Rows from block 10 of a small image classifier, named by matrix and row number. Rows with one number belong to one neuron. Each number is 500 + 25 x the weight over its row's rms, rounded and kept within 0 to 999. All counts start at 0. Numbers have three digits each. After the name is the row's rms in percent of the matrix's.
After each neuron's rows are labels from the 100 images, of 14976, where the neuron reaches its highest value: "colour at peak" is the nearest of a few named colours to the mean colour under the peak. Only what is clearly more common there than usual is listed. The data: photos of plants, animals and fungi (iNaturalist). In brackets: how many of the 100.
# fc1: MLP up (model.blocks.10.mlp.fc1.weight, 1024x256), inputs 172-255
# fc2: MLP down (model.blocks.10.mlp.fc2.weight, 256x1024, transposed), outputs 172-255

fc1.597 098:518446464491497499509514479470533489483497551498510539511468492519545529517485491498497493538482533504505503526497514464518546509463439516519569499476511482479503517488525510496496506492475510491497470489513504495513502477522506505508503498503518543475
fc2.597 098:480531505467498472512487530491500533528512515477502523506528517536506531511487528460528505464489511461471505524461475523533509490488537457478445500522499493509531508470496499516519472505504520494514519521493524484489500483562496462481468558534492448482
colour at peak: black (51)

fc1.215 098:503493539509540504525494471530497519457501526512459480499477503509504525503511532503507514532505502534522500506512498466561533465535519495427505520558517521539498521497500513501517518515468502460498497488466483496531487503534480475545504519528492486511
fc2.215 099:544467506509481523505500534489536473537504501533516524498478495493498535510490557482476572433479503475515486485467496523509505515514505531535509497482501524485455514494484497497514518511528504496466519500524511491526501457481539514513486521478493422492
colour at peak: green (26)

fc1.277 111:452514544500478482536544456527483480431482523482491511481510500493509505522501498510496505469463485518525472517488511503497529459512508516505535480542505507533471490503464502481490531458506528481454490448511480497492509502523476506521453521518495515526
fc2.277 100:495505496518515528472486529500489512465504486504497515485463477497482502489454493452533458551504504508504520522517466488558480462514536546511497492476499475516495520531500486502492491527473511534481529496489475512505507473480585487469484519550508490468
colour at peak: green (39)

fc1.697 102:515491498516489514519531467525571511471483498506523511506518509484516525516539512536435521447451530485516480485505522501499527479539557527491498519513532498498512495493513461478518475476471493495481519461524522480526519485490477504480459533525551467476
fc2.697 096:490496514494513493463530495500451490450542485519506494526448546489467472508483507542513453522509511512536503498545480475525516513489489522513489482503472523528526476556503497552504499494510479480468521512463470510501529501429517497474551477491487467510
colour at peak: green (25)

fc1.17 107:536536513495518504504520556461496522553495498456495467503502514496513522552533481498510507510473506510540497526504500506521532487533509457511522506461517526489495479464531470481481482530504464502477452516468519505476503466454487514539464505492491525484
fc2.17 117:497497471464506498542495518472523492472467517475500496490527494507486462488476478512515504499544427524447518495521530550468514507529499491479532478505493498483438512505524515495502463514485505507479491538502477493471507531516521507473511503498482517551
colour at peak: white (44); pink (26)

fc1.626 098:508497499498510526489515450425518512500513492519469486543547500516534472493498497470537502487477510538484480530504500517522487488490507446462496517547520484488482508493546517463545475555504559509524495497497481483490506507483491515464513480537492510472
fc2.626 095:473485446482512525510480527523474449461470487508501469504524501520474485530509457483475449523519489481512479519530506480470483511506523528517469492525512521489525518509534487510501471489478492486484537520529525552570530540497511487469510546470468477553
colour at peak: black (27)

fc1.237 103:544494491514470537499489480511526509495550483493499498509490483463530502469488504514505525521494494477538482489465504482498523454495507476480526493457444491463488507479491472472479530452485532495498511439464508453508496500489476475437481494470510516500
fc2.237 109:512476484550507480482511462519512459453472508455484516544505538458495467484501458480534505459498550466459518495552493548487539501515506512459531492500504498521539515546490471514472536500494503531532453530514491499504535498532508476522513482495463536500
colour at peak: green (26)

fc1.104 105:556450478494454489500502429502498534493456497551467493521468461527508495513510494531512478494530523515533491460509498498526522512508489521477489523515536518475530492493527501472489482497541497493490498521553512487487490525492469486495477492521497479488
fc2.104 099:489500488536480508537537503491462512519519461478519488487495477479516519488501531516523457475538536500545477470517480525517542534540485467497482507502522495512439475485442510494508519453579530507491483529466512567520514466458475509483522504501491519503
colour at peak: white (37); black (34)

fc1.602 098:491453525527442485535498503449522501468505476498529525475499497520535532515516524488497482534464482515514483489475513473490488510533529513503489494510487554483496480495510504472487493534480517481494420459458502534473482501505489527488485510483480494502
fc2.602 111:504501523513487488466495508492491512530464497562493499465519504490513504531508506469528496483491488527540500498505498503500542513466501486484447554506476502559457531508507474506490510470464501507514495470488513501503508529523465567473485469563535508493
colour at peak: brown (55)

fc1.167 103:533490480516508506459525487510507517570510520496533492493537491501545519532502544512468536488495537546495518457466534498530494495472495491516537496471486518509455519506496501494521509511456521502521508485517478465508493500513515509548509519485502455495
fc2.167 100:501531542487498480533479517517486478510525525484489458463453494517466507456499466527535477499503490502463494519498499496531500497528510531478519471526459521477488469520525513487488535506482505476520476519477484516491492502534473469513504515497470506512
colour at peak: brown (60)

fc1.241 095:544426507469528490501514448479542526518491530505539507487517492478544521519503506510481533471487520488460502503495543526469525472473517478543516485497533478472502488500499507434462492475510462522520475480493495491503557484481508527517504517483484527498
fc2.241 103:478464490503506501518489474481509499444450504486511512542555487514550529570518531484493478474525512497490483517483498474459492484503501476464489555497494530499517499537510506493485525463551536498519457493487516527522505483477551545473461510564492450475
colour at peak: brown (57)

fc1.208 101:520486501512497502472504427503480473505511467536503534479525511536518493552494481482471494529496482478540535475511519483554545523438427482540529489535507474504508493457543496466502510496484503534482477504487514519547498517521521487505491502492493506476
fc2.208 095:492516490417488509499487566497487472486487505488496450488546509520488516435491475460504489502506508489469483490480487533492495499478513478479474491509493509503535529461508504519513475490530513544513520525468540499506471544511516479494494478513515471540
colour at peak: black (71)

fc1.717 103:498491483511482509515487492479511468522504470502517530510497491498500523473514526486483510480459508481558487481496487519472493487522518506525532560502501492490456481528522498478514501496483458503511471459487505473493491505534524511507492496522530490477
fc2.717 098:497468499489523518517463474499502531482540548494472504498504497505543475504519537554512491528483472472538506510467478516453472474515497497528467519519502499488484487476520510508504503463522494521516507464515467486463484469522462494486501484493509547478
colour at peak: grey (76)

fc1.500 102:468484494491467509467510532516525536532472477468531477538507506507485533537504540509494500562502471516509477473519488467495528487497521500520525497461509493432495499532531514496470537533510508476468492499490501538498455526481481501470463508517510563451
fc2.500 099:493517503490519502516487514493472468480529497541473474479514530517532541482502486540478492538494446469506500513501458484468495500465506535487568504503504501505507514499490490483516513479552490493506485479489533530506526492495511487489541496464449482522
colour at peak: yellow (26)

fc1.437 102:515462466484474584495514530490497511506534526467472494509488500481533477517488485494498497490509507491487474480513520520523538483462461496511500519506511498472498530514498465493491507502508517526471466514481489491518507488473540501529476509493486478543
fc2.437 108:496463504481493500491463512508541494510470546508495512507525545500473498524490472499464502512529479449533489467500489492469495513525507472497472539449520473511503519478539513526512520548495498485449520490506500500538484500451507493505541509473489507508
colour at peak: black (37)

fc1.448 089:535435543510504508502508481457502474548478506503495522536532494517506505482550503495536495497497525527501546507493504508535477502532511499512557513474503488429456492491472509465488497484539489542495509476477498523506534509492487505491468509510517526484
fc2.448 076:507513491478511504467512527518550518450501497491518475540518460517527514523522532478488500523469487481492488495502506535480530481527503514528541535470518508477497545507514483476493486501503505497494500483533515471520507496536568485531480471469479515502
colour at peak: grey (78)

fc1.92 113:511500484522494444493555492500487495506519482504500482519516482513497473510529542526517520450480495472506506543462523528495521467510521532537521514508496520459483492496512481488512457501473508524480465495520494515491471459521420520478493489530516503506
fc2.92 127:484475513467511511539518510529506533531495465530495529495513516457499456432464525508478508494490469502478512516471482518523462474479491529518500515492490442532494465486455491480519491512462501516489510492439490493488480517493482435491514539521450567494
colour at peak: pink (35)

fc1.46 099:468502462463491481474487478555481455481490532575491508524495487509498504472496512477519495502510531512538503475511485493469535511475499486463477533511536514504510516484458442488510520455503477492518477444530496477508528500490498490530465483542495527524
fc2.46 107:518480516512495518469496469498506551514547499448506532524533476491471496485509516482500530535522496500483521515512538533526511497471527481524505512479505505521500474482514528522493466503448502514487531464478517549491476501502550490476462494525488518442
colour at peak: brown (49); black (31)

fc1.710 104:514477520491503498500496518519511495483461534463507496488536516485478533473513541524471484484480477550526486496462509503511508494445499477482543483501455486498471489518523470482499508524518487495528512490483540499509485477531501519495510508514483531455
fc2.710 102:508497479538515504484527534523495496494519512532518493491505484507506528510503490480493518479508516538564499488476495530500458483514482515486451560536532484510524519549514526519505519530491483470484523514500467493488494523525554527487487449499527504496
colour at peak: black (30)

fc1.108 098:538493551508548503507501496510546505524522484475497506503511515496477525465510495531479487489513485510541519496475558499481527528516520526526506489512493541478450509438490467476484481487487524462484504505474498532485482537469488521547494471501504514526
fc2.108 093:512552483520488500501563521489489471534530519507508530500515485510485514497542482473514509514511477501509512502487461564482505505480466512482504504491524492511552511500475522509506519508479475484511487516521518494485472514540482510499490480472514521450
colour at peak: grey (80)

fc1.645 110:499445466543511495518513496505557527489524481503474494556511459555529453454497495466466512464517485504524490488454515467470518503513500489494496533502485487489482496494504495501494499504463551480509508491501530540506554488470477510525473464506550500500
fc2.645 103:533520486498501474538459497505489511490490531494483483487480468558488494483502551525533482524511477473479489527506521453523438519517504499497531470514515480478511541519529454520507472484503502538476471507498467514458518519487466474469492521514464476511
colour at peak: pink (28)

fc1.378 102:463478485537509506515487474470506515450499515494492501511491523522528533514531544486483500472434493513525505443484485512478530456541537517539510508534479508504487505468462498474465516464563518522481469454515500483486484460501506532480514466551522466537
fc2.378 097:531463462457506474483540501499520519502461534484499476516497523458487506497491518471507421537534542506511491465564498531503510488480485518453524517513506491549502489554508497491480494522481496485478528475511514525467505468502510486519491497479506531481
colour at peak: brown (53)

fc1.255 110:557487515487534485503540478458509473551517482477468460501513550507515510494531518499488492502420503550517533509457538541530495513474498512499495511504486522484469512454491517477528493515460497488476473505472508479536541461519454516527482546517513477483
fc2.255 106:510515487512509480502513483485461536530464474485481445455523504515508519471508503547492488518461524530472520537463538451470464468522497489514502523514455475473510527525543489538488540496519510501469510479483504439496466471495499489532470519510541530511
colour at peak: grey (75)

fc1.220 114:499508465479480466510499502489492451507535457529531471486505504506534520465505497512464543527484499523476492485521520531494498548535522507465523506478567515523473507519486499494546503471464519472529480488481470489504493529531478523491518451488547461451
fc2.220 104:483507512498493492510515504493475466461506518517521514458500565541487466482530514523447511578459501482512524545488452522522486507532502503491565534482501502536493526494520502518492573456518492472529474476469517507520524501460517503480507524450490519511
colour at peak: green (38)

fc1.670 100:488500489524461523504546511501474477513462487533465479527527496481539498516497534496551513498493529491535497506484509474528496509499495464505528546491478501496517512504487456483481514540483562506530489489489548562462459481472473509486498493494489500522
fc2.670 111:490507503501539488505495539524520463519443485458494491526528518481478511475501453463522512506525489493495488499542490494496511491488493499489506466493548479467468505475514511471494488533458527523454507497532494472573512480513494512525493501512483498479
colour at peak: yellow (33)

fc1.455 100:537461493507529485509512501458527492522485489485505527480536562469520513523488542486466520544480476488530523549505521536498539532510465468513486513488507506491493510478488472483502448516516504474494494478501509477497476524501493517495490485511541527446
fc2.455 102:546500460479467506452495489515525468458496487522533499483488551474498478454493531528517474461486502485544497542516495495515513520458496510509519483466475452519514513471509478481508527458487478465473504513518542505517485522511468451506551511475496537544
colour at peak: black (44)

fc1.646 107:500459498538444498453513515497501532485494483504508497479515513510566545461498524504511521522500520457487500507499516514512522524521513494539507498491493511477524479487495534491510507475482476542500502535493498525496472499457495510465497487524509564484
fc2.646 108:512490526479509532508515506511484494469403492483515490505496503545493521481503510513493492481535523516480501514561494529514504447475486494527530481493486566533513517513562459475502476457476496518488480508517515493527510497490502512516502483510524519553
colour at peak: yellow (25)

fc1.512 096:489490518494504491505534508546538476504482501501507479548511516475532530496529535480501503518537528503516498515484511506504516501503522492507514545440532526450502513506510497479503509512476507518499455483511506523500449460514471513530472541500532497470
fc2.512 090:486475502425500477533476531513493484501434483482494501522468525486490499473512509512485460555542474498520501516501465434521501476478501515515567504479468483518498491524520504493491486493475516541468518496508493489492576488519514521497520474526479548537
colour at peak: yellow (32)

fc1.640 099:510471494496466473490518509517504487484529530500542526520551526485484524528531504490445499516516485523519489526516483496516508548479479489499468519515511498506501476527531519459513531520487525503484503467505514463542522512528445514560427510505527508448
fc2.640 111:462449491484495461486516504512488523535509526509484449507476473530544480454522509533555502505490503482506491541485499506505493477468506502505494505491462532508498507543477493520513478472451505535503450460469489516468527488519507507482507532532533520527
colour at peak: brown (61)

fc1.734 096:538481486520506468483501451495502488458489515530470516512524520463516508538535511478475462511490506584498491536509500446500491511476500446493497498557520478527527494467511483507475449466534484511472485501487517494498508491469492534526463510497488460461
fc2.734 093:505479509476509494500523562487456510505531488524530479503499502470501508494474505491544489543482478464483494509518467556527523484468482483466548507474486516508460483517459475481523489484518520480494487461489512531508494489544525531442501502506512525522
colour at peak: black (35)

fc1.693 105:488475537517554471546515545496507451508506546474503525486545505519511553525532504545503503505461504506526485560498514511503531463507518469508540492493447493499481501453518498464517491497472530518471476503493516515550500492524511509480483509530495509513
fc2.693 106:516522513567484477519520495539521457497492456492477550530499479465556534460462453495543540470470543519542474513470504486497503473515497498500500500548440490479532551506506516521493525434512483503522482510503550520497507466511515513495470506517509473499
colour at peak: grey (76)