config = dict(
    dataset='photos of plants, animals and fungi (iNaturalist)',
    crop_scale_min=0.7,
    horizontal_flip=True,
    rotation_deg=5,
    arch='resmlp',
    norm='rmsnorm',
    mlp_ratio=4,
    layer_scale_init=0.01,
    inner_norm=False,
    patch_size=[4, 4],
    conv_stem=False,
    width=256,
    batch_size=64,
    lr_schedule='wsd',
    weight_decay=0.1,
)
Rows from block 9 of a small image classifier, named by matrix and row number. Rows with one number belong to one neuron. Each number is 128 + 32 x the weight over its row's rms, rounded and kept within 0 to 255. All counts start at 0. Numbers have three digits each.
After each neuron's rows are labels from the 100 images, of 14976, where the neuron reaches its highest value: "patch colour" is the nearest of a few named colours to the mean colour under the peak; "strongest on" is what is common among them. Only what is clearly more common there than usual is listed. The data: photos of plants, animals and fungi (iNaturalist).
# fc1: MLP up (model.blocks.9.mlp.fc1.weight, 1024x256), inputs 0-85
# fc2: MLP down (model.blocks.9.mlp.fc2.weight, 256x1024, transposed), outputs 0-85

fc1.145:076193157173193156152144116140139163143168154158087160136131155122150104113188074115044152084056133136077071133125103165062123159125088158087116136138102136142181114156097167134136139069127171133113165122175170181128119144119126108149132199151133127148133148
fc2.145:112157117118109102153083114079181130119150144154120147125113093156103149163173118122107094119101126116119083135162130157115202201145159143126110039142178140155154103084139180127084163102174100142142126113097111139103100129174140125072126142118198160138140208
patch colour: grey
strongest on: order Lepidoptera

fc1.60:132135103140119097136149181113142134104084079095139131157146057158166220124218111114127185133180153172119104105106102150110152118156098117169097127175112147158094067149115155125123142134152136141110121160177169124151117077123126170141109102129108142177144144
fc2.60:142075149110114110096166163159182148154092114101151078064160024050211133065114097149101157130126125151188111169144130163119143172111066144111173138163085129112152138126153106107109141067153103119141151150087155099107181183113144113155082116128160108099108118
patch colour: grey
strongest on: order Passeriformes

fc1.608:135128065155128104120153121178114093085126142146114122100075144190149144083203104113067089148089172099122097168123149119130136107189129118098181132108157140126090161102114141074113092165078172131139164079180112132130122085185082110158173168123179072148118149
fc2.608:106159206092130060119105120191104128148095157137128055176138175086167148153134127144150119153154060153120139190118110151149131114054135084140120103150088101142150098176095101154118110125107055106122062119120172084155118160102087129148088119146127111069180131
patch colour: brown
strongest on: phylum Tracheophyta; kingdom Plantae

fc1.298:163217132152131177114110128110182153074135098142187079164112193150126144131159135076165072190117174116155116156179106126146129143104164124094148119117080099133148092129165179132161126130171130065148092159148130116112117082134121147144173095137161131171192099
fc2.298:123145116140162080068091119140081125137135091101135104092058161086139105162124143108036161138151178120085132105128184143137091111101161141117142136186082173134115089126150192109100127074113148114131123178080168189117137159163131163153115101152122171181127127
patch colour: brown
strongest on: class Insecta; phylum Arthropoda; order Lepidoptera; family: Nymphalidae

fc1.204:135188075124115115149097137156123134104158088085113092191119109131137125157153121113166138098148197136134144098222159161148118201176103172172145094128107146128142127176112124099098131101066194114131178117124187199121082192173147123191120104148143107180174134
fc2.204:118146121136157092150070137162117153123157165097074150079073120134150117142105109111091147143129118120066117152169087130129111115124100129154150107166114120139059112113154176133074182079089147134172113109140131168182106099133079129211106102128167105128122191
patch colour: pink
strongest on: class Magnoliopsida; phylum Tracheophyta; kingdom Plantae

fc1.482:117162154163134120148104070177123144103096107132106135140078144104177162115077139146136159109185129117153126103132137054185155107158171121211099118133142122144113194098152203152125128117122151138159139136114155139167191165031095092150083196182140120138102146
fc2.482:129170110145153120207142091149145128136067138137120129134055150097123130120159133091100116136140154117066179131188133124164128150110144122146106075126117154136166156105113117143087155087124142061114125106142090222157084160109105139196120083154193094163175067
patch colour: pink
strongest on: class Aves

fc1.390:100126073095148152123107078164102136144135105083043112075162131138185095078138137068135098167106145127126128136123137108140077101135090131123131130135144157147114087072112174194107165101173133146064165153103082183077129151118084107096146086164158145147136159
fc2.390:111106168117134131113147150130116103108129114165173131082180158161132111185178135103107103110098142176095128057112126119132094093158129110109144153085039147183086153169066159114119133136124143147115116115081084089122116189110110153163089126097147147102192167
patch colour: brown
strongest on: phylum Arthropoda

fc1.561:156190095109155060149097172184089116094078124096143149121091112129127181138122126125152172104092097096112161105128163148139108150132107117117170041163163098108139118136101203160092147118096111073145081154163133124155115108186106179132132189083184110148127146
fc2.561:136125099176101182063096119098127134085194204120124108122161152158130094103123095170104147112095147130097128101131102129119131186172147161189083106153165126165168134120161162107106107081125140085141167111173164184072110141123093161091115081159105079134110112
patch colour: brown
strongest on: phylum Tracheophyta; kingdom Plantae

fc1.493:095140090053072096144124085090146119104142151111155133096169151192141145106112091082079153117112146173171067162150059171161148165106101114156175094187167121156180158116093115095092131112102125148144119068101085169145112081138101139076192129138135098159152193
fc2.493:127153106133182144158112115172070160149187133121140106100112106078100167125149058075145159127149135141178106099099171186110151194163126197133176132118159194154146114158129144143127094129190163135100187118210097090137102130124191204086108149095126114123130123
patch colour: brown
strongest on: order Lepidoptera

fc1.451:152126158115172115137145116190131137138106056095126114113094133171161110116086114114127164131121127105126103119141147116144121112182064097108233124107101113093094159188159152164131201109053127147113094118151180146133155126112161178140072168192162098117104173
fc2.451:170104129138150136170159176129184133150134141075175184128112119108145164090142079135121100140116091074109090119161137132143101094127120193123177120138193128085080115119102094148132119087143131168149137115188122132154172174112093144159196146124123161113068103
patch colour: grey
strongest on: order Lepidoptera

fc1.284:151117176110128188106131140111112103131157020152169100158126112141151138149150151153096099149146137098154094114134064117067132103089165124187115138136096163142100100089144129171132109125164147115102094094170176135120114087104107099113169098150177154156148073
fc2.284:112131150133119118151100176149092122180081133073214125035128142147163137102081117140165127144119177147128084184101152142126119141105122120148143163141054158143108092153136131153080156136053162058083171140135156111110121145112122140056123144144132124137144155
patch colour: grey
strongest on: order Odonata; family: Coenagrionidae

fc1.166:118136153090199071187149131191107185098141142135145089101082146129080165080096154123186140153133164094158131066166137090103096121177107066137160137137132171092099124090177144155119148171116153134054042122124070138142049150101104111169139137092169125195090141
fc2.166:095136113099108114111157162091129116139107169170195148158119109087127100200138066124098121124152151163126122152083200084154137079149159173106183088111183157087144117145120125097228133110156095097140133161058126127089108140108118167147168128178143165096113137
patch colour: brown
strongest on: phylum Arthropoda; class Insecta

fc1.373:123104167110159175155075175115110161138149165112148188106118167129098165126121137111127102155161119204116161147124104135079096114146133174128153090158140140192157107100136215157151156140177176161129142085175081207120110170130110182092171125129196109196111109
fc2.373:159088167142097146192160093121166146113134132141145096130131073079152120118162157143100156132080124118141170167137155095134073148137078143157130147091160118148093208159168179098138201118111149130141147120060136152169133157136141118159146120192105152113088112
patch colour: brown
strongest on: phylum Arthropoda; class Insecta; order Coleoptera; family: Coccinellidae

fc1.20:089165127121104150129087121206049124176115120109201159199108133168174197109110145135071149147109183165135071164144119116125167149145116074163194056187131217128077160076162101138155144129108140149105103138153102135168071123129071128160133088099200094154104147
fc2.20:154210153114098122103163076125167104081167130170155180159110082043106092086120132139165115103170112134165128117123138136126124205186149147151116101121109167121168147072145106136179120091074212105117149112100121142115124164127166146084140154155120134158112129
patch colour: brown
strongest on: phylum Arthropoda

fc1.454:093081112154147121125085110133122103170131169103073135128157127143140169151131111125103090121156150100201100134152030146131062198140142094190173160103116119166155117084145172165099175074176131060088184159141180152101133123102127112128141090145129081148131146
fc2.454:135160141141088147096091133119166133120096151121081124150131126200129055120135193165109162110096092079095148090116185138097129094152112152116136168116142095210125117133111127102118081170137140044127088104195145162117180120140067123090107114127131177121071134
patch colour: white
strongest on: order Passeriformes

fc1.355:164154156130128096168127103159106124148069077122106090188117155147168131091087103090137104131128127085134132138134137112206166143142133168146149123093147082190113142130120126124127174072130172117146108125126159195204109188141135139100142183146155138188124114
fc2.355:141106080153145102185171075163143158163039071125147097139191152122108158142147094124142069118066117106101061127149114137154137133131165151110148143164134140127099087154086088124136122061171085125114142115140098159159138092128124144144065133168129111126236118
patch colour: grey
strongest on: class Aves; phylum Chordata; order Charadriiformes

fc1.642:130146108168115136063102109163129151139171127145103065139117167166127121133143130116072075121165157107152086163198106083116080152144149124121119154131101144197145138169079121130077138042091179138097145098113185116129117105130099104132150159173108105100093183
fc2.642:132123071134109110107086156096150163135059127113171149152127176060133081143145050127142096094142071086073199147125159107201107124105197150169126129188146089155126133145161181097158126224149142097157179140112105095068112133100141129142127118096102108133130093
patch colour: white
strongest on: order Charadriiformes

fc1.308:116169172095099100079170146104128078131156109096117127105107117161150148152116079164099205130104131161099138077195132215081079156115114131117178062131076154120086122094126124142085161088146210155129117142158101154163127118099147144178142097136184134171094168
fc2.308:137137184116138108109136141113050139117145089088100093112168117092167156163151067155130097137116107146164105094070128122111139137116081166093088148149066095089052169104162122130117139102111119108085080130124108141114074173148146147144152131112137169184143128
patch colour: brown
strongest on: class Insecta; phylum Arthropoda; order Lepidoptera; family: Nymphalidae

fc1.351:197148092181098162100121149141101145165141101106138122155037180156073136081154098082146086171087143129111162181159111081120152161131172098109093128154113131134177129155143165123171072127128125147115131100133190113124134134161133157126176104128184130152156173
fc2.351:131164126121134062117098107139150133140111055113150107100128142148164142141104096134106120128158067187146128104140131170070119150156124156106117085119090136109120045073141142117077137121183102134124131154014180132041146124149141137079124168108136124119108168
patch colour: brown
strongest on: kingdom Plantae; class Magnoliopsida

fc1.9:097149069154123142078130161169142077167164149072141140151136102137159255124181104101094146132148161165089084093132117141182151193133114043109094077170164130087137123088124188131152175110097129135117157124133152114131150236160148132148113096098214092188122147
fc2.9:112178138148160124169124046133160158144141048152129098171136172131128125156123112067132148126147125165131040138089142107094101089121045102135102090155104134112109094165127145090141123131101126121151092115111190142109072144107111121112113103128120185090102122
patch colour: brown; black
strongest on: phylum Tracheophyta; kingdom Plantae; class Magnoliopsida

fc1.147:161184095127122125118051133209109141081124132147080067157095174135127132106112149145136185125103132153142112132130137101102074166121121120092128134160096158121110124103139168140095118073137170151112142054129139147163114163144140118176067112119246111150141116
fc2.147:121179178119154061098155138125162147144155089160208121118147121132114136123192142106116142106133129117121159130105195211173146069111144134115094113104113149105173117124119094061161166163100106096122095105094137084078106105121083077146201157142105126094160096
patch colour: brown
strongest on: order Lepidoptera

fc1.264:092182126101104140099153062127158161089096106122124154088121090150125116161118092098146142164123135056160087058142136152070115132134159122131125149147152122170157162082117119127056151100105157109108143146153115150149135182091130174208158127142118119131162164
fc2.264:166167130111188105167131081175117122119112084102101138132134131147115192099095173160088148121170109032097124115142122138105155134135147076081170148197134121121141068113126118129169132060149153212163116122120088158190104085093148130099148176183145149106124154
patch colour: pink
strongest on: order Charadriiformes

fc1.437:105129120168146117117159129154117149140068130152163157170164157114131194114114091093089185131165102134169110172196120128097135144099137143140114117152128186139180144125130159133139080110099122151132095112139150132115197161108095109074165143127156105143137230
fc2.437:146150077158090058117151150179059107135172155103089161131104150132117128171106171146100126150115168171090145084105166096169150169192070160141121103077152132080130152127169099107147152075110156130093152155088120123153085118138141123190145107099138127133177093
patch colour: brown
strongest on: phylum Arthropoda; class Insecta; order Lepidoptera

fc1.221:050130066122118063087137117159143124122152175156099094171120131168181195132058176081127092072125193133176149164179096093112173138127172130128141126150123170097088157091113158160096174167037136163143087102152103146119099131130114072183152072096135154199131169
fc2.221:126102144112081135062212139206176146137159111092208174122102107133174102091132141149165162130173172157101136102136141090105160112142095151123098145122120140124118152117153073115136124157039151117119154134070205141104145168131136139136136156194167092118135122
patch colour: brown; black
strongest on: order Passeriformes

fc1.475:107095157115137097074041108106122116153101136111110122187120125158117169043151145136130170158138133104154116159181068130164145168162104146133198127165103103148088069106126201198126147170146110114086130095146194141064119129135154112106142139134138101131177149
fc2.475:168095182114168118134060114150088140091079066137143118112168111127191098105135127111096153102102186076068115163111147127110106185077204099100139148149170122114111113142137153146157142117170114056127126151169114181135092122097080142126132146136120155163111177
patch colour: white; pink
strongest on: class Insecta; phylum Arthropoda; order Lepidoptera; family: Pieridae

fc1.632:101140166149144115084105099143130130127198110117090096106094095131161140125106134130142087180080162087136135139157127129131114089126123129136175132099111195146075106122109156159078188172092155128072076177142107131138130151135126199206095140100130156182110124
fc2.632:133147115171121121132146162101112112153104156189148107136141078090205105146100125155149179125128145140212107100173149136135187088075110113137149113156190147130167107124118117093133130156135115174109107117092106158114120094141139111118182125184107183136035143
patch colour: brown
strongest on: phylum Arthropoda; class Insecta; order Coleoptera; family: Coccinellidae

fc1.328:093165113134117106160104154150081146092135145108110124086111113121134165083090112115151133169101102192090084129148134091168086135109121118079100105096145118132165160164142181135106126150167162130105112062159114136166120121142166141137114127147166158182080127
fc2.328:113172099120137204074150138198122116084137137153064123170126142134111104128136109113119139131065138108132124117148162192090140118135147113133100118157122171175181090097143125128172050084150112141123188135138175141121111182127164154141116113150118146087148178
patch colour: brown
strongest on: phylum Arthropoda; class Insecta; order Lepidoptera

fc1.609:078128161164093157113099095127062120094148113103117162183118160152152177152083096154139094109094183140115107102148138139123046109138119093110152113145129143184142229073142187203120184154109141103133073102093084158183052123146132135174191078112163158159114128
fc2.609:146101111124115113162044111180081154129140198112172147128111128118130162108096141143105117123217151130100095113071158099153144145093095090126158135141193123113120147155141141141128108161125124172125179158148139105194130138123106132097108183120116085158101136
patch colour: brown
strongest on: class Insecta; phylum Arthropoda; order Lepidoptera

fc1.506:126166122104094121155144115229117154123119103093124157097074135188140188156128106139107161151106179135078184099084152137165097150117085179109206066077127116094117153101123130133156211108108138123095158139144142139128097123119148185200119137149176154133093106
fc2.506:094127140138145130139125159139129105097139157141147149082127126142226136093101060101129185139200134102129108211075164117164040113145148108146112124130182080163115140106121153165142139156147139103102118132178081195126150056134153142132128105122099111100106135
patch colour: brown
strongest on: kingdom Plantae; phylum Tracheophyta; class Magnoliopsida

fc1.541:170140147129154141184097132095130199126136158164201119114080138141136148082113116134128118098158160121105146067113090145129088099107074117116140135109147146157084125095124127175078112081182159230125100132132080173143095150116203146167156102152166132140068138
fc2.541:102151114117126150084120123146177083096110165075030141151098055096134168150152138090119151093081146103123170149151166109150120135122152147106151109162147100131160125132152135144185127167188126087107120150141139081101094158129117108155129133137127137113192141
patch colour: brown
strongest on: phylum Arthropoda; class Insecta; order Diptera; family: Syrphidae

fc1.747:092144143114147080089129097109193113124102129192079153163135124160104146142133170139071169116141140112126108172141129092119197206076091124102118148118153113115157070160149180165127121178143121137090199175133236103096200160084139125164095133166156123142103142
fc2.747:153079153105094158113115087090112127082116101144090113067079106133225108061118142182095099122101183101114155127128098166082103141123154134161155164136088122154147162081109175148115100111122136069134134110113123072068125111146130125130077139142168147184172190
patch colour: pink
strongest on: order Lepidoptera

fc1.22:130145147046049092160124123113143139131161145160142145118118144225119114120106183169126152127164175121140120135129136111129126118091171156141122151165193133188123162094108105175119097122145132122091153131115088148195116103164080088165097118144142154153171165
fc2.22:143126143133117160083055139162131113107098119140162107134110156106136115060122099176155151129121148130128084118101102113132248112111166125157210162135080127102090090123104137121200133180122124131141122160155194068131084131146113137118122120106159159158113082
patch colour: brown
strongest on: phylum Arthropoda; class Insecta; order Odonata

fc1.639:137098116138159163158118151079081174143103186143135195081095147131111098128124116117131120180119117162147148123107109110128133082192099144132117121152183132144127109127185142159146124088208154140146178164119105156119111196101180170103123125149172103158049150
fc2.639:155128109120071168153155058131138127149120089128107147162102073081118117114124166117092112110139139097151137169181136163148146161093173113110132129165171109165073151157156180145150108189135128109107067144082096142123118182137153096128151123142146085174146107
patch colour: brown
strongest on: phylum Arthropoda; class Insecta

fc1.45:142120086098135126160105132133116116172129142118194131102120120126125214127154095094101183133176100143114162099135136127114126145161115075127182076162116094151096091080113151101196162131167165155127163161183107177133145214134056153114130128110244111130161171
fc2.45:124195165100107102175145076153113134046153096224093109165126120093060108157102166140066101127178100117122191153148141152131090165090104089122099143092128120138125131126118118090118157131148128118080061130092142100180066122131135108202126141179129152106098067
patch colour: brown
strongest on: phylum Arthropoda; class Insecta

fc1.691:122128136071103145162140109098070120165148143157164132175127201120103193128196157139094077106146146091144202103148136176160086141088141059160138092120150108106111095166079124136073070132159129137156060088141176163166086152120145083109086158142139132181123108
fc2.691:130105147125165131111134110112188138152092123108159125126113192125127053058172143203136144123049157164092100161177133134143047107095136111172127174169098144139103050111150136098151141156104129103120099133129187115162102196122154142152103091113154156138100134
patch colour: grey
strongest on: class Aves; order Charadriiformes

fc1.595:122108129078129132092149148147097127124049185112131166143099092119133153120139166118132117132132133128070134137092110144122111181107106077170131100178125120118073161107096122151148137144142151104164116147179137134118087131137106115121173184178168155205107183
fc2.595:136087178125141116182137145124100103160111219071143108179148110118090190105119165138136159142125091081161167144130144146091132138145099158091132145103137136119140174160131077123064206176122061095124074104174123140178152105118127077122168160127092134090117118
patch colour: brown
strongest on: class Aves; order Passeriformes

fc1.446:139122127110143089116182134154103127198107126127151113151123165222086117106066182149160120107173120105122071124151133104074172081135075110141109124126149097149086134093144104122093139116050161189178136187104136121156154109119163124149192109154133129186149140
fc2.446:127097131187080152099173115136099150141112089101171133181090078075110116091125065187150196149085202141084099108113137135096174108147136173123134126142117168188178137180120101101146138123111128102123109153155092098122104111127126133139122150128147083131145113
patch colour: brown
strongest on: order Passeriformes

fc1.104:143119107127118131148151132152145159091136101083101124144117138117192186169148167124097070103119207119106150133164102146149096110152144144214214091131090104113151105166151174107131140083139156134126160137154176195137094173142177160212126071118170105173169104
fc2.104:117111168108201068171141140137139121116159104106137188077099148114131100209145064117127163135136123126103077089141135164139127117132138085135104134159134113099116113075142171101141145164106077131159133133128147094121101127138120112184110121048102088116150157
patch colour: grey
strongest on: class Insecta; phylum Arthropoda; order Lepidoptera; class: Magnoliopsida